A small image classifier, trained from scratch: activation swiglu, trained on capsule endoscopy frames (Kvasir-Capsule).
Rows from block 3 of a small image classifier, named by matrix and row number. Rows with one number belong to one neuron. Each number is 200 + 40 x the weight over its row's rms, rounded and kept within 0 to 999. All counts start at 0.
After each neuron's rows are labels from the 100 images, of 14848, where the neuron reaches its largest size: "patch colour" is the nearest of a few named colours to the mean colour under the peak. Only what is clearly more common there than usual is listed. The data: capsule endoscopy frames (Kvasir-Capsule).
# gate: MLP gate (model.blocks.3.mlp.gate.weight, 128x64), inputs 0-63
# fc1: MLP up (model.blocks.3.mlp.fc1.weight, 128x64), inputs 0-63
# fc2: MLP down (model.blocks.3.mlp.fc2.weight, 64x128, transposed), outputs 0-63

gate.126,140,186,236,161,208,191,176,177,205,192,153,213,219,191,271,214,164,138,189,211,213,209,203,201,190,155,143,245,151,207,107,211,190,215,139,158,134,169,208,155,144,147,194,216,197,226,211,230,185,236,209,294,193,124,235,240,274,251,198,246,234,197,272,275
fc1.126,226,180,289,221,248,196,184,193,228,177,183,110,240,176,173,103,202,127,187,226,193,208,270,231,183,187,181,182,172,172,162,235,204,202,217,129,182,148,233,214,168,226,248,140,226,232,215,244,207,246,173,198,222,122,274,225,198,184,169,197,269,280,240,213
fc2.126,218,220,238,175,190,127,223,184,217,178,238,204,238,266,202,262,211,159,224,233,197,197,158,205,262,257,122,243,181,226,214,232,201,243,155,190,149,200,202,251,129,162,316,258,205,180,186,211,186,192,233,224,150,216,225,257,112,120,211,208,217,155,219,215
patch colour: grey

gate.125,251,196,207,204,313,224,223,151,202,158,252,165,223,201,210,169,200,202,173,248,238,154,241,227,146,173,203,229,194,193,269,165,129,206,172,194,213,248,274,143,258,209,265,187,196,207,205,172,254,160,263,170,191,252,195,223,230,136,297,245,189,211,199,238
fc1.125,146,117,200,235,230,256,228,204,182,196,156,187,266,141,183,260,216,246,193,138,201,201,212,288,167,218,166,167,172,243,192,237,255,179,244,183,172,167,106,210,160,215,210,203,167,119,192,196,204,221,170,270,242,180,166,213,135,234,168,241,184,250,252,167
fc2.125,188,180,132,262,211,271,180,195,198,139,173,119,272,194,139,277,184,232,243,166,230,215,285,211,164,193,171,212,267,220,184,202,186,193,168,174,221,252,142,183,232,232,195,215,196,218,213,158,179,280,150,252,155,210,156,189,180,250,183,191,106,208,206,209
patch colour: grey

gate.40,262,192,144,149,250,170,197,139,260,144,181,218,195,194,232,165,208,104,238,232,228,230,207,246,185,156,245,168,142,197,144,244,243,223,153,183,167,275,201,166,244,248,249,182,249,218,230,180,225,210,181,199,199,158,188,191,199,192,293,223,188,294,233,222
fc1.40,215,232,208,230,187,141,202,213,182,239,192,160,223,191,203,272,187,271,151,201,237,191,198,152,215,216,223,176,272,164,258,194,178,146,209,228,244,115,182,165,185,156,190,247,132,145,165,265,234,227,179,213,243,194,163,252,135,256,123,140,209,126,172,194
fc2.40,160,193,195,256,205,266,221,202,205,117,204,210,226,182,142,193,138,225,211,206,199,232,180,236,182,214,247,189,198,206,164,135,164,186,225,148,181,197,215,155,190,201,163,212,236,179,129,155,289,140,241,193,268,268,167,217,183,139,237,152,261,169,293,249
patch colour: grey

gate.71,215,195,198,230,241,175,223,138,324,141,221,182,183,184,236,237,218,196,176,220,195,199,216,175,237,167,212,180,213,214,241,132,165,140,248,265,268,218,251,251,165,261,163,144,213,197,242,176,172,119,268,192,254,229,209,158,231,182,189,148,199,258,168,197
fc1.71,193,231,235,200,239,168,192,125,242,208,171,204,158,169,181,215,207,204,174,238,252,222,169,268,289,111,210,141,159,186,196,265,158,163,222,103,212,182,205,188,145,216,191,178,164,177,203,168,210,135,146,137,208,258,178,288,206,247,195,176,204,238,201,244
fc2.71,150,99,197,183,192,175,230,214,169,276,223,186,196,181,220,167,195,145,212,130,224,193,216,268,158,155,206,226,262,192,220,299,252,253,193,207,150,209,169,227,214,115,198,215,170,107,168,233,248,233,152,187,219,227,220,187,230,189,134,248,187,223,210,238
patch colour: orange; grey

gate.66,112,169,195,225,234,162,148,190,210,209,165,252,166,252,131,231,149,213,155,225,303,205,232,180,246,158,208,252,192,190,166,145,181,214,258,241,165,124,227,190,196,225,254,245,246,198,210,220,250,178,252,218,201,196,195,252,225,146,202,220,236,187,262,125
fc1.66,87,180,185,268,182,279,213,159,190,156,238,219,189,136,155,275,250,218,223,229,192,197,171,188,199,237,154,175,203,181,129,203,228,251,234,218,165,162,168,218,194,217,188,260,177,268,181,152,112,192,150,183,265,153,174,190,195,200,198,167,221,221,181,265
fc2.66,180,199,166,248,273,171,227,201,213,216,200,172,166,223,237,214,195,195,222,189,297,181,248,245,226,154,216,293,201,263,209,152,196,154,189,151,160,209,294,136,204,181,240,285,125,211,183,145,205,186,153,175,168,276,202,164,233,198,179,180,172,230,163,229
patch colour: black

gate.79,218,264,155,133,265,281,212,201,216,113,192,196,155,207,179,259,196,258,275,240,235,172,231,221,286,175,177,201,141,200,295,182,179,207,192,275,210,111,221,212,211,155,173,212,170,241,252,214,188,205,172,180,215,185,223,189,186,178,206,211,196,195,231,259
fc1.79,197,223,185,190,252,244,209,178,220,189,275,176,152,151,225,231,210,177,273,236,246,161,182,183,189,148,190,189,105,104,240,183,190,193,278,216,177,189,188,200,222,153,221,202,156,286,160,175,143,225,217,141,175,186,227,184,158,206,156,265,139,185,190,272
fc2.79,145,164,252,116,207,200,227,221,147,227,179,186,234,225,164,190,196,203,182,141,148,171,205,239,206,161,141,262,242,233,204,199,240,202,137,229,216,172,193,194,146,173,244,176,202,217,228,220,231,193,249,193,236,247,246,206,257,189,270,194,127,141,113,300
patch colour: grey; orange

gate.65,210,262,238,232,189,238,229,168,184,170,212,210,307,200,255,170,225,165,228,229,248,203,185,173,182,228,200,207,174,175,203,265,213,228,168,179,168,138,187,233,217,280,141,199,167,209,237,164,152,211,228,158,170,202,119,214,223,350,234,183,211,196,161,229
fc1.65,146,193,186,163,191,204,147,165,309,121,155,208,131,233,158,164,209,267,214,124,180,147,162,275,253,248,206,197,254,189,216,201,207,179,157,245,196,186,252,172,186,164,261,221,216,190,190,233,259,164,141,209,188,188,206,195,194,128,224,133,181,180,185,186
fc2.65,249,246,151,211,209,232,186,123,222,179,179,210,209,246,210,272,276,210,240,188,202,200,162,222,260,248,206,244,249,185,181,188,187,128,254,209,226,256,200,188,232,166,133,170,177,235,271,185,254,209,143,208,242,195,203,263,209,178,271,199,167,168,239,302
patch colour: grey

gate.33,280,123,166,183,198,180,172,180,133,203,187,189,220,194,215,256,241,229,230,242,134,173,239,119,250,233,172,264,207,199,245,172,236,195,192,210,163,127,139,237,236,186,183,208,261,140,217,208,218,203,201,90,251,210,201,232,199,162,289,209,220,199,199,192
fc1.33,133,236,249,158,224,229,196,250,232,162,256,194,185,184,153,128,184,206,172,156,199,220,146,265,202,191,295,223,180,242,150,238,188,144,206,182,235,317,268,168,202,215,178,209,154,271,204,207,189,197,193,276,205,179,183,183,183,200,141,159,226,146,216,211
fc2.33,204,203,219,243,196,214,172,160,242,215,221,251,198,186,160,218,263,192,251,205,267,256,294,163,181,260,185,276,226,182,186,216,235,237,166,166,195,233,188,134,151,232,185,258,211,136,240,272,216,218,201,234,250,174,189,196,129,188,131,141,171,247,201,134
patch colour: grey; pink

gate.2,234,231,156,225,207,213,216,195,237,135,220,187,219,258,221,193,255,214,206,231,184,215,151,86,200,219,221,269,216,183,220,99,229,219,149,242,209,175,250,207,288,254,178,255,197,260,172,215,249,178,226,261,186,141,229,195,146,156,161,205,190,236,147,201
fc1.2,242,252,217,228,255,185,266,221,329,191,199,142,190,232,267,262,158,219,219,228,223,186,177,157,205,175,236,167,155,221,187,141,167,171,305,178,173,208,259,143,174,232,219,182,239,258,212,192,167,192,200,192,263,200,200,218,202,220,247,203,188,219,124,230
fc2.2,194,176,208,174,202,162,247,217,233,157,227,256,172,189,274,222,224,234,185,259,180,154,188,212,217,255,218,132,186,215,304,172,175,202,228,231,241,135,238,187,170,179,241,146,245,282,164,153,111,152,270,168,233,232,192,193,233,183,245,228,225,223,151,176
patch colour: grey

gate.100,285,204,183,237,196,178,186,236,149,203,135,243,243,122,266,192,181,171,230,127,183,264,237,226,148,197,285,183,208,165,223,194,193,275,170,192,132,200,157,150,277,184,203,231,183,187,159,244,182,183,151,184,179,199,229,177,203,217,106,228,197,152,220,203
fc1.100,210,146,291,207,209,246,227,222,225,215,195,164,201,242,174,219,241,228,164,234,162,188,171,198,232,244,110,222,242,303,171,212,182,187,245,167,237,175,258,217,194,182,215,93,172,317,232,159,206,186,205,225,225,217,223,217,117,180,200,173,213,214,226,192
fc2.100,170,301,256,194,169,174,157,220,238,191,186,203,248,237,222,192,154,195,200,247,105,215,219,174,129,227,207,214,193,238,146,173,208,176,200,293,225,268,203,246,180,228,201,222,295,194,247,212,232,205,231,175,176,216,180,174,234,186,131,174,136,194,207,116
patch colour: grey

gate.86,224,209,194,218,178,192,169,132,224,193,243,194,245,229,188,135,201,212,231,203,235,229,197,159,201,278,176,231,218,219,230,148,189,230,167,194,235,180,303,167,244,154,220,181,295,257,214,265,149,188,244,185,262,173,199,127,199,129,274,238,235,147,167,188
fc1.86,213,222,140,228,250,254,163,288,214,246,222,173,217,186,188,220,188,226,184,181,165,258,243,172,156,144,184,211,131,181,180,123,205,171,211,235,286,206,267,191,216,250,193,150,191,149,159,210,270,191,179,208,155,257,244,235,178,144,200,136,177,266,154,205
fc2.86,150,158,217,202,169,193,237,145,243,225,203,187,202,208,263,112,211,235,171,181,243,212,131,184,246,154,186,158,80,183,204,137,186,234,238,141,223,153,251,198,171,159,212,158,240,261,223,141,181,167,241,164,216,154,189,181,179,191,209,193,217,111,210,243
patch colour: grey

gate.104,184,181,188,251,206,153,266,186,145,191,132,147,194,165,227,180,181,182,236,202,261,168,234,153,178,244,184,174,165,198,196,198,248,157,180,190,272,238,195,233,160,293,190,164,212,259,177,196,161,178,257,108,177,217,258,255,144,144,216,222,153,243,135,195
fc1.104,168,206,227,149,159,180,243,289,202,240,228,177,226,271,202,221,241,233,148,158,230,251,208,228,258,155,147,179,224,204,156,210,173,153,167,168,249,132,130,169,257,169,167,121,241,211,262,176,214,189,224,127,151,237,217,237,145,217,233,157,221,178,197,207
fc2.104,200,189,165,146,186,242,230,210,160,184,224,193,171,137,220,238,248,175,227,195,182,225,205,198,283,161,184,165,147,219,250,203,155,196,271,214,151,147,160,150,229,129,198,198,220,201,204,193,190,230,143,270,251,186,238,212,245,254,186,240,162,209,295,90
patch colour: grey

gate.95,227,161,156,150,248,242,157,206,253,196,214,209,189,150,210,219,179,206,244,163,231,212,269,143,197,258,256,169,177,147,228,231,194,228,167,193,187,179,101,203,286,194,168,223,199,222,139,234,224,205,215,184,209,213,250,263,206,198,125,313,147,194,162,234
fc1.95,142,181,242,208,202,181,221,256,156,186,186,268,203,209,223,149,279,202,126,233,169,222,182,210,180,181,178,170,217,204,97,152,163,155,283,247,249,235,231,234,146,233,185,198,208,195,192,167,172,133,251,215,184,214,208,154,128,134,188,155,203,240,228,134
fc2.95,169,243,171,260,280,254,179,141,285,196,199,178,160,251,197,165,247,232,196,181,157,238,266,166,237,247,209,166,207,151,125,184,207,236,196,275,222,266,152,166,223,223,137,214,163,174,221,207,232,249,146,207,245,250,233,186,233,181,160,263,199,228,199,199
patch colour: grey; orange

gate.87,175,277,224,245,202,193,221,189,140,218,125,160,214,137,221,162,239,183,196,198,217,197,176,230,153,178,280,279,125,181,208,162,205,128,178,204,143,184,279,128,150,213,227,128,164,215,263,174,206,149,145,174,191,181,244,194,237,189,242,185,233,198,207,181
fc1.87,262,196,210,184,203,173,264,208,161,128,116,224,230,188,251,206,227,163,167,164,197,277,257,263,143,203,169,212,142,204,60,215,232,210,141,142,227,119,174,245,204,206,192,187,214,228,172,252,190,210,225,233,204,194,218,187,166,227,183,205,215,173,238,215
fc2.87,178,142,130,205,213,224,234,135,184,152,218,200,187,193,197,252,303,227,213,165,175,238,148,262,216,154,106,175,221,224,232,242,238,184,199,193,166,213,222,235,240,165,216,217,247,182,263,91,129,242,174,247,189,271,212,222,167,189,189,176,188,204,178,199
patch colour: black

gate.78,174,294,140,174,191,172,205,229,155,270,197,212,228,213,179,188,208,208,181,168,223,229,240,175,186,248,209,225,169,186,265,188,209,165,241,174,228,171,232,265,99,197,147,189,151,131,139,222,181,217,238,292,124,168,124,203,201,192,259,158,197,189,198,224
fc1.78,181,262,169,162,212,154,201,232,179,273,229,210,258,239,150,236,230,183,161,163,213,233,246,213,179,226,199,231,184,181,254,186,236,156,220,147,227,175,222,254,89,189,145,166,127,168,135,245,182,217,200,287,145,144,161,231,219,185,214,172,160,169,229,242
fc2.78,214,173,230,239,196,185,193,258,237,269,125,214,214,199,172,304,145,183,218,148,204,193,293,214,199,204,221,231,211,231,249,284,152,179,174,185,165,225,252,232,181,172,182,216,181,175,205,141,138,221,165,223,192,237,163,226,257,215,162,148,271,178,168,128
patch colour: grey

gate.14,192,232,223,251,241,208,138,230,186,181,200,239,236,161,144,272,234,180,138,192,228,244,212,142,227,220,258,175,181,172,189,181,252,220,236,128,253,205,187,189,123,155,212,202,265,167,189,191,184,220,252,189,234,228,241,176,232,222,145,139,148,256,224,308
fc1.14,177,180,192,139,165,186,272,184,225,232,214,199,138,265,257,137,165,200,258,200,174,184,211,281,163,206,141,203,230,262,178,218,183,195,193,253,128,191,190,174,276,209,170,206,126,248,219,205,210,161,148,195,172,186,178,221,160,177,239,264,201,138,195,103
fc2.14,145,163,190,244,209,252,190,169,163,198,264,233,187,212,209,214,221,240,176,204,217,217,213,170,210,186,206,158,170,193,224,118,232,189,225,242,288,215,176,190,192,148,163,194,319,205,112,190,278,182,252,133,203,200,196,235,214,231,227,179,195,257,299,241
patch colour: grey

gate.31,151,168,204,183,159,211,158,279,176,242,161,310,132,198,196,232,183,181,222,256,148,194,207,187,151,163,162,212,221,158,219,198,227,195,194,238,116,234,261,279,205,156,250,222,231,236,220,241,190,183,186,147,116,235,190,143,165,187,196,151,199,209,233,252
fc1.31,210,142,121,186,209,155,195,258,224,144,229,163,250,238,189,174,214,238,260,118,199,246,214,279,207,243,180,144,134,216,223,264,241,186,144,199,242,216,178,184,254,234,178,141,230,200,290,188,169,222,139,167,193,127,193,197,192,213,197,206,192,252,166,182
fc2.31,217,189,227,226,160,184,164,301,242,183,268,118,237,173,209,201,255,203,195,155,146,260,238,270,164,217,274,144,181,269,193,177,184,291,152,199,166,278,195,210,200,216,166,168,263,224,254,193,195,219,177,178,177,203,241,211,215,183,196,246,148,188,217,201
patch colour: grey

gate.24,202,204,206,218,227,222,205,165,202,182,111,222,248,176,217,155,196,157,186,219,259,195,136,171,184,242,192,153,267,260,155,162,200,298,180,198,185,196,189,145,269,190,200,150,246,277,195,188,191,185,248,159,221,226,222,128,181,224,191,311,151,233,213,157
fc1.24,220,198,187,215,255,214,213,92,188,166,149,245,272,186,151,183,202,172,213,252,255,144,130,193,211,233,194,140,245,239,174,149,241,238,126,196,145,212,154,161,227,225,246,215,204,244,218,204,187,207,222,186,231,211,211,115,136,228,190,286,214,233,210,162
fc2.24,237,178,125,185,209,141,181,221,235,155,137,231,262,222,173,282,178,177,161,151,208,225,245,204,188,199,209,162,216,216,187,268,172,265,166,167,221,247,205,257,96,171,225,228,195,228,316,192,189,201,189,168,211,175,214,205,208,166,174,128,235,163,182,147
patch colour: grey

gate.89,158,210,247,231,225,147,234,161,156,267,237,159,258,164,141,232,196,197,233,227,207,180,198,192,215,220,179,176,279,230,260,191,249,240,246,113,164,240,207,187,198,231,182,240,166,241,171,236,132,176,205,184,221,205,226,181,194,122,140,181,183,156,137,101
fc1.89,233,198,193,209,180,140,166,151,186,283,205,210,211,218,136,207,219,217,216,205,263,175,194,218,235,170,293,173,235,307,234,224,193,265,216,161,177,235,190,138,229,279,176,241,218,217,214,240,238,239,221,197,278,158,168,191,232,157,247,122,176,169,235,176
fc2.89,265,175,134,214,247,125,179,254,197,241,219,164,239,202,150,191,189,171,161,230,201,178,151,168,234,114,217,216,226,148,244,141,180,244,154,223,195,133,228,172,205,247,230,228,114,190,139,157,169,192,229,238,194,206,257,201,141,240,159,149,221,137,206,177
patch colour: orange

gate.68,220,218,214,207,168,174,233,191,276,229,226,213,156,255,186,214,227,147,173,239,221,188,262,271,128,173,130,235,170,155,215,177,124,199,164,256,137,126,246,271,238,172,210,196,184,162,252,191,213,140,211,194,193,229,172,203,147,187,218,105,202,241,239,206
fc1.68,180,210,136,208,186,147,208,152,197,199,187,231,191,185,219,153,183,181,246,118,182,227,131,186,208,261,180,177,254,173,253,217,179,303,237,159,170,231,179,156,185,273,237,172,233,220,189,234,171,234,175,181,168,217,235,295,220,231,162,164,83,194,198,185
fc2.68,182,205,250,216,231,183,238,163,257,258,166,196,214,170,236,202,168,244,177,162,208,204,221,241,179,191,198,171,93,235,224,151,198,200,161,207,156,281,155,181,190,219,154,209,102,215,287,188,214,240,163,234,225,159,209,197,226,118,132,148,146,187,138,201
patch colour: grey

gate.114,219,222,145,197,213,152,233,159,207,211,200,172,155,205,246,176,119,168,194,155,217,204,201,150,166,244,223,250,142,211,180,200,248,141,235,158,232,156,97,191,241,120,200,158,190,152,134,183,147,188,234,204,250,159,136,158,200,188,278,173,236,207,178,148
fc1.114,119,186,227,233,167,127,199,162,225,187,231,165,195,144,185,178,221,110,169,196,234,147,161,258,194,176,194,161,200,195,209,290,168,193,262,222,223,256,138,212,187,239,196,224,271,248,246,167,85,213,230,258,229,227,207,219,192,207,168,210,203,199,141,199
fc2.114,278,148,190,205,247,297,108,206,219,212,230,213,206,230,216,193,295,228,266,268,148,215,183,194,162,184,217,213,196,114,239,188,165,183,150,223,217,205,160,198,176,169,204,205,169,185,145,199,245,200,181,202,223,165,174,155,127,203,150,204,180,263,213,123
patch colour: orange

gate.109,229,219,237,137,233,221,249,206,199,164,203,212,167,132,230,228,173,253,300,206,186,200,216,222,188,251,146,229,209,228,226,240,232,210,158,192,236,221,246,188,162,198,191,229,177,187,119,151,218,264,163,204,230,212,197,191,153,136,274,105,116,238,234,149
fc1.109,216,193,216,195,172,161,256,167,161,233,185,182,146,139,186,168,320,187,232,218,158,186,164,183,159,208,237,271,204,174,247,236,216,213,195,256,248,278,266,197,212,272,179,208,197,212,179,143,162,257,166,173,209,270,289,178,156,219,145,210,207,182,171,204
fc2.109,259,191,204,173,164,181,85,209,192,178,163,207,232,197,230,200,244,219,242,207,213,157,158,170,225,210,143,159,205,230,180,203,178,197,196,145,274,192,138,265,166,185,157,240,160,162,130,233,145,185,261,168,234,193,124,242,153,231,163,159,137,170,267,196
patch colour: orange

gate.6,214,172,194,195,240,251,174,180,250,184,316,191,303,183,242,215,175,142,195,216,216,223,201,174,220,145,197,226,235,153,228,161,181,195,203,184,248,245,208,177,152,253,126,248,191,203,246,231,216,167,241,183,59,233,214,192,185,161,198,249,186,181,209,217
fc1.6,156,195,188,138,168,174,240,284,236,292,123,114,140,225,101,179,210,175,199,235,150,191,197,241,186,245,213,165,201,313,237,194,197,171,136,204,179,204,192,239,197,204,180,145,228,177,204,194,155,154,190,187,257,216,234,173,197,228,187,188,230,183,172,191
fc2.6,179,185,250,255,226,212,197,201,159,172,198,110,255,181,203,209,120,202,260,259,214,181,147,247,152,211,186,186,290,158,147,231,180,139,225,140,164,160,214,250,248,201,224,241,278,270,251,186,173,199,149,222,185,167,218,150,208,252,190,165,186,175,201,220
patch colour: grey

gate.9,141,189,238,237,271,252,167,224,236,227,239,181,105,145,162,223,203,265,206,203,163,247,315,207,178,262,204,143,225,248,148,170,239,258,220,225,226,205,211,221,171,216,187,165,204,176,162,211,222,191,160,182,156,215,253,195,198,241,209,220,139,252,155,257
fc1.9,247,197,175,157,160,161,209,152,229,153,192,232,301,225,233,154,240,140,209,214,193,168,123,230,192,187,180,209,203,138,239,148,199,166,203,146,207,175,198,173,230,173,210,224,238,267,206,258,174,235,269,216,259,230,210,157,219,147,241,205,256,116,278,188
fc2.9,120,203,235,217,177,223,177,312,234,204,238,231,194,218,227,178,204,208,208,148,143,225,222,164,229,107,182,201,170,231,194,78,206,230,175,143,227,200,153,163,192,144,129,144,208,227,158,174,169,165,172,177,163,202,246,163,206,218,148,151,178,174,171,184
patch colour: grey

gate.45,214,207,269,176,210,250,256,153,267,321,183,166,215,228,166,173,217,206,175,178,135,214,170,218,186,248,184,211,155,262,210,148,183,193,209,177,197,156,165,165,226,136,124,225,277,209,146,206,204,203,236,209,189,223,201,159,194,249,192,206,216,93,145,193
fc1.45,235,234,227,198,203,262,287,125,264,294,168,202,190,235,141,202,196,188,180,202,177,187,151,247,180,264,187,236,148,216,234,192,190,141,209,223,232,163,175,159,245,130,156,244,256,226,190,198,200,200,264,190,158,206,154,243,161,269,181,183,219,142,151,175
fc2.45,247,194,155,256,175,122,228,243,149,184,214,196,161,189,215,209,195,151,224,193,261,181,163,236,190,238,163,167,219,156,203,275,180,191,173,214,148,186,194,296,143,215,238,222,102,185,222,115,177,227,117,241,165,205,189,196,199,154,257,235,211,180,138,210
patch colour: grey

gate.50,225,162,218,177,217,148,240,188,181,237,209,203,100,107,212,276,239,184,97,193,237,185,251,221,269,176,214,204,204,226,191,195,236,207,206,257,196,211,211,209,242,128,162,163,110,240,260,143,197,212,218,192,146,233,166,182,162,169,183,181,235,196,249,170
fc1.50,219,227,228,240,282,193,247,183,182,227,202,197,270,259,170,184,201,194,167,240,206,196,157,242,143,229,187,234,196,182,210,203,212,163,141,134,235,235,205,239,209,147,254,114,134,191,224,259,243,196,194,165,185,199,242,258,164,229,274,237,190,258,303,185
fc2.50,188,208,184,236,243,212,194,227,223,155,203,169,219,225,232,170,210,116,164,178,122,227,148,210,211,177,284,176,165,181,229,235,183,139,176,82,174,171,231,171,159,224,208,183,216,161,113,176,293,237,236,209,201,173,219,192,230,127,182,193,188,216,279,174
patch colour: grey