python train.py --targets=["finding"] --parallel_block=false --widths=[64, 128, 256] --kernel_size=7 --label_smoothing=0.1 --loss="cross_entropy" --optimizer="soap" --beta1=0.95 --shampoo_beta=0.95 --adamw_lr_other_params=0.0012 --max_grad_norm=1.0 --batch_size=384 --adamw_weight_decay_other_params=0.05
Rows from block 3 of a small image classifier, named by matrix and row number. Rows with one number belong to one neuron. Each number is 500 + 40 x the weight over its row's rms, rounded and kept within 0 to 999. All counts start at 0. Numbers have three digits each.
Before each neuron's rows are labels from the 100 images, of 14848, where the neuron reaches its largest size: "responds to" is what is common among them. Only what is clearly more common there than usual is listed. The data: capsule endoscopy frames (Kvasir-Capsule).
# gate: MLP gate (model.blocks.3.mlp.gate.weight, 128x64), inputs 0-63
# fc1: MLP up (model.blocks.3.mlp.fc1.weight, 128x64), inputs 0-63
# fc2: MLP down (model.blocks.3.mlp.fc2.weight, 64x128, transposed), outputs 0-63

responds to: finding: reduced mucosal view
gate.91:498521515477535466535495579471526454485517521563554526461494543541519502472507537511493484455543639534525482474587437552478519517495515446510558494461454495536403539517479524484552518516467461
fc1.91:513515545474499448551492579500543427470505515538533464439523531532500449499468560486473498410538574504496525468564433497473520492505523483469560479470449571503418588521448500464484528511493495
fc2.91:509540505556458432513468472545506479460493577443500527451513536501475510499535577468482468528515567493440495443445450424524437489487479434527520548486500482513422423527498495499420520560499502

responds to: finding: reduced mucosal view; finding: ileocecal valve
gate.90:450520524565445494574493492513426510503451488564509522493573442491430489456536516542554573486492498539559482474506462549424537500520500508534538467434523557443473539486457477443497484448504543
fc1.90:578496460432539444455507524529525466520511460462560453418405523503510509533454559479479553510515423485446539553501502483542552495482497507512534521503475479529538469481563517530418523471514429
fc2.90:512534491420558536518503475381538496526409538540522465492481476488555512501491508447518533488510464533504487549544461551445488478446496562481466505543427545449549555494540511526538460434474483

responds to: finding: ileocecal valve
gate.55:496472516511488546501571453464516503518508440492436543542443490525494559516387518532575470467514553552463471558460460483513409507493545553558464585503531554471493496467512508533502506504502462
fc1.55:511498497437513514505580423506532523493508465496463560544437489484514554535452491502569481463514533556449496554452491471562387544477511548529493563520513574432512512478537517546464463494490476
fc2.55:486441477459564434509500481542467443542408478468566470533540466438452583448479483484526497444538524494511560534451508543476470504494519490460526522386534522476519546453524488451505510501490531

responds to: finding: reduced mucosal view
gate.92:448505476531541546535550540461529453461565483490516510469496494480496586568568513520503512438476583489471506451547487558464474532469514583510506471496523505445397546527414506478506481492493536
fc1.92:454462457522493541450487421545477506505533541435560531538446591429439448528519484523447522475504474528473470481501506466590534445471505443498477487542513523580535437500491527549542497503470494
fc2.92:588503431486508509535551505547462528474494453502475508531465531492499490463488435496557489488465403507465482555502512524510462516542491462578506541589477584496492481518528580582505492461507435

responds to: finding: reduced mucosal view
gate.76:547479568507485534488511511522534428498522536467573452423511520493504530522581453525426532497558512551502485500492436521543503444462525441577509469540583502564529460470521552463468526464522494
fc1.76:542556600488508532492502509543570431533548527494578420435515460490494516494554486527417526483512514510517496523470431512532500470435498464513505458538584513565508456495509533475511539441537494
fc2.76:560537491514465470485528518495552542459595467454477555521501495497400495510512529507472497530533565478476496475423485505509557560510522453461500552515562512591498442489531497521537541598498536

responds to: finding: blood fresh
gate.118:551457545505518507491488559506542454507509523502385496587535505506542532521472506503483491547490508511486480425455525583487422581471529462492482508511525559592505452513487523578469488521453483
fc1.118:524500521438533498516530501457428527521487464531513561544434430458497496490519497518557510538519487601436537541430481484501502457513439536522482502505407479499481473502481473534400430508557491
fc2.118:476436484534509459536467519548498532513477450446444435535462554418547521562477572511553482504499457458474536497516555460447453482487521448567519537468422513444512475549544470526549490493453492

responds to: finding: angiectasia
gate.28:532480501430533496535536477504579520583467477517470492503488465561522473502452462488509514494472511498536484521505505488544492587487437630497517445547534466486540447577471530504441525567526455
fc1.28:492529455451527508518464524507504507595463481530418457511494454554535459571494491465495496410562514453543487495450472549529509545463443543525461453518488459444546446528480551538452473444516466
fc2.28:496471552443546534516540510528556528490436537491482531437544528589462557475532503466486493520587531497478512453426532534466534485445510512417547560450552455510488485470458523495540507520430473

responds to: finding: blood fresh
gate.4:521491452457470595500466492488516524434505538508396472423481597564492545539475507498478472504466472454519467566459527465503489508465504505493470493513538479442505479543447537557567526500522577
fc1.4:499455516418471524455503546469459518521448493543418485442446572609514504529522501480492472494549509506511536576455508523497546476469545519465498512534501485479526575552457467528595524473528532
fc2.4:492435559479487545600511500523504518542466484587518518431523522540517470538510535462460497573516515505459553486537580433484497522458509535495537433484504454523506478495436483498575580518550490

responds to: finding: angiectasia
gate.88:504443472509432495499581536518507518526485437488501446496558484587463519452482486414473491442511441500520508512450560499494551517537512529475535510472499621596520534479501483457544497510499463
fc1.88:551499483508427495539555511466487486564538425503492511489513495538476541548498533456478509492496421493540514495458589466446517511514526484555514512509439626595506465526556477511492496556500458
fc2.88:515410504480488526536538430554493512531439500455519484390468553489549529514508489504446553583540529518465474525436525456555492540490549571450505488457488517498506470526471523499457552451444522

responds to: finding: ileocecal valve; finding: blood fresh
gate.8:522492557458432519512460596413611560435462478500460460563477415510507476499459529490475453482487573462494494456531495489485490461455496512513483542540537567492469467505547498499482527520476497
fc1.8:491550444568517466465547407560431435555501559464523510434502591497476515519520464558498532565517446547501506492454480485538514533555544447474526478519451480521540498521478517467458470468522462
fc2.8:518482471452505441481442409562533492528474513534535452479481504489461589550570503451543504490468563512492492428515555391502546496520526464534512501514531470557511502539460531511424518540502532

responds to: finding: blood fresh
gate.3:507492503469508505475569540445493517543591525471487547510465453516559430545508584579584536463438512528511480499494495477465519498406473509508475503520540476461504436434542486545468466533454497
fc1.3:509515524523443514522441486524479538471532540501425489530492514499526548433480479483415500466544537452537500482477456542610515524614520488453572482481500551510480494460409532475509552507496505
fc2.3:502476435462491495516508535513495532486524432568562442513469547508576537516564556527451470459524512542445533459470467446522472492495549445439505549471464502443538500485531472498526504382528454

responds to: finding: ulcer; finding: ileocecal valve
gate.57:482430402484578497510550596529496521554523482472469512476520489568588482500487466474500478527483496498463506498489411567503471545538528514478452505506482454484524412514530517510492492411464463
fc1.57:503581512562440512579464469523542460470473474576506539519460489469373491450435487534504497493460520464515527514532497468462493520418526467471516513547457549502505545515545456502568485470497547
fc2.57:458491429518566521411493476478403480476535546493490424510500508512507497535426554486498545476471512438505467512455524511541425469538485511546500451538436506567538481488523535517432438483451494

responds to: finding: reduced mucosal view
gate.17:458544560486488518452545478502420525509447512485506483443538476493506539448560403591499512505462529528556477525485440569452539473509488479510567445468577502509482553496541497484524503437544508
fc1.17:489552460489458481498454526514571522503504535482510488515407500474512542513436567508470528518473510441479454508544515431553527460455463536521541508466414439479461443545564576493479514536465433
fc2.17:507497478419541471515484466467512433573390456424501420429483506569519543515517522497570459453519437472472521564503465497486478493491463502493525483504468536472512522571524504449514487431490492

responds to: finding: pylorus
gate.63:513549495394459574524539409465481507531424459503515540480481497556473556540461515474579530517541535496539530495404512487498479487500546578439476530499460494486533504450480490456468538490506474
fc1.63:517491410463408569485508425506486522539453492518488493502522557551505520575507511458513544453536536505546525468438571457533471522545612549510474466475462529521526497506547543535498542489490486
fc2.63:566389552476499458460522488492487525437481514556581480479489519499438533448478501505469502546511579586532544465497453445502433543425518534494488449511545471461470529522447491500520511535485500

responds to: finding: ulcer
gate.112:448461510489507533549541502484533525493522453545533497530564445544462507557509439430479503481497486479567461539522494551513525502458471454516535467463521485522509445425391508455434555568483438
fc1.112:539514500441511531475478544476513425578467448517483581469463504505551494474488551533587490513506473517425539531494466495507498486499507552450540589513530526462524507573541456496565475496525594
fc2.112:467552471542533516450563458512470422522472466506506512531493497484579484584491472522550492466499406453454504599573488531444415493498529459522436491529502476494548488519541460503503491504543492

responds to: finding: pylorus
gate.12:570492561527494515483545527492520464522565495506527502410477535519466505583483474545499491427437450443541515532452545434516500506435524560484473485472519499491498454574535466495447410528523535
fc1.12:562474529459457522469521501497453430563448530478467556554453473531493451526512524538505507488513549488463531489481442399520470479508486441544551562536508518514535449541544453491449450415547527
fc2.12:549533521529480508546472574485485486496555536499504487399577499496498529498494493497568530492482492419506537497535598579472537463473549579483486470493527458433461422490516488493475429489518508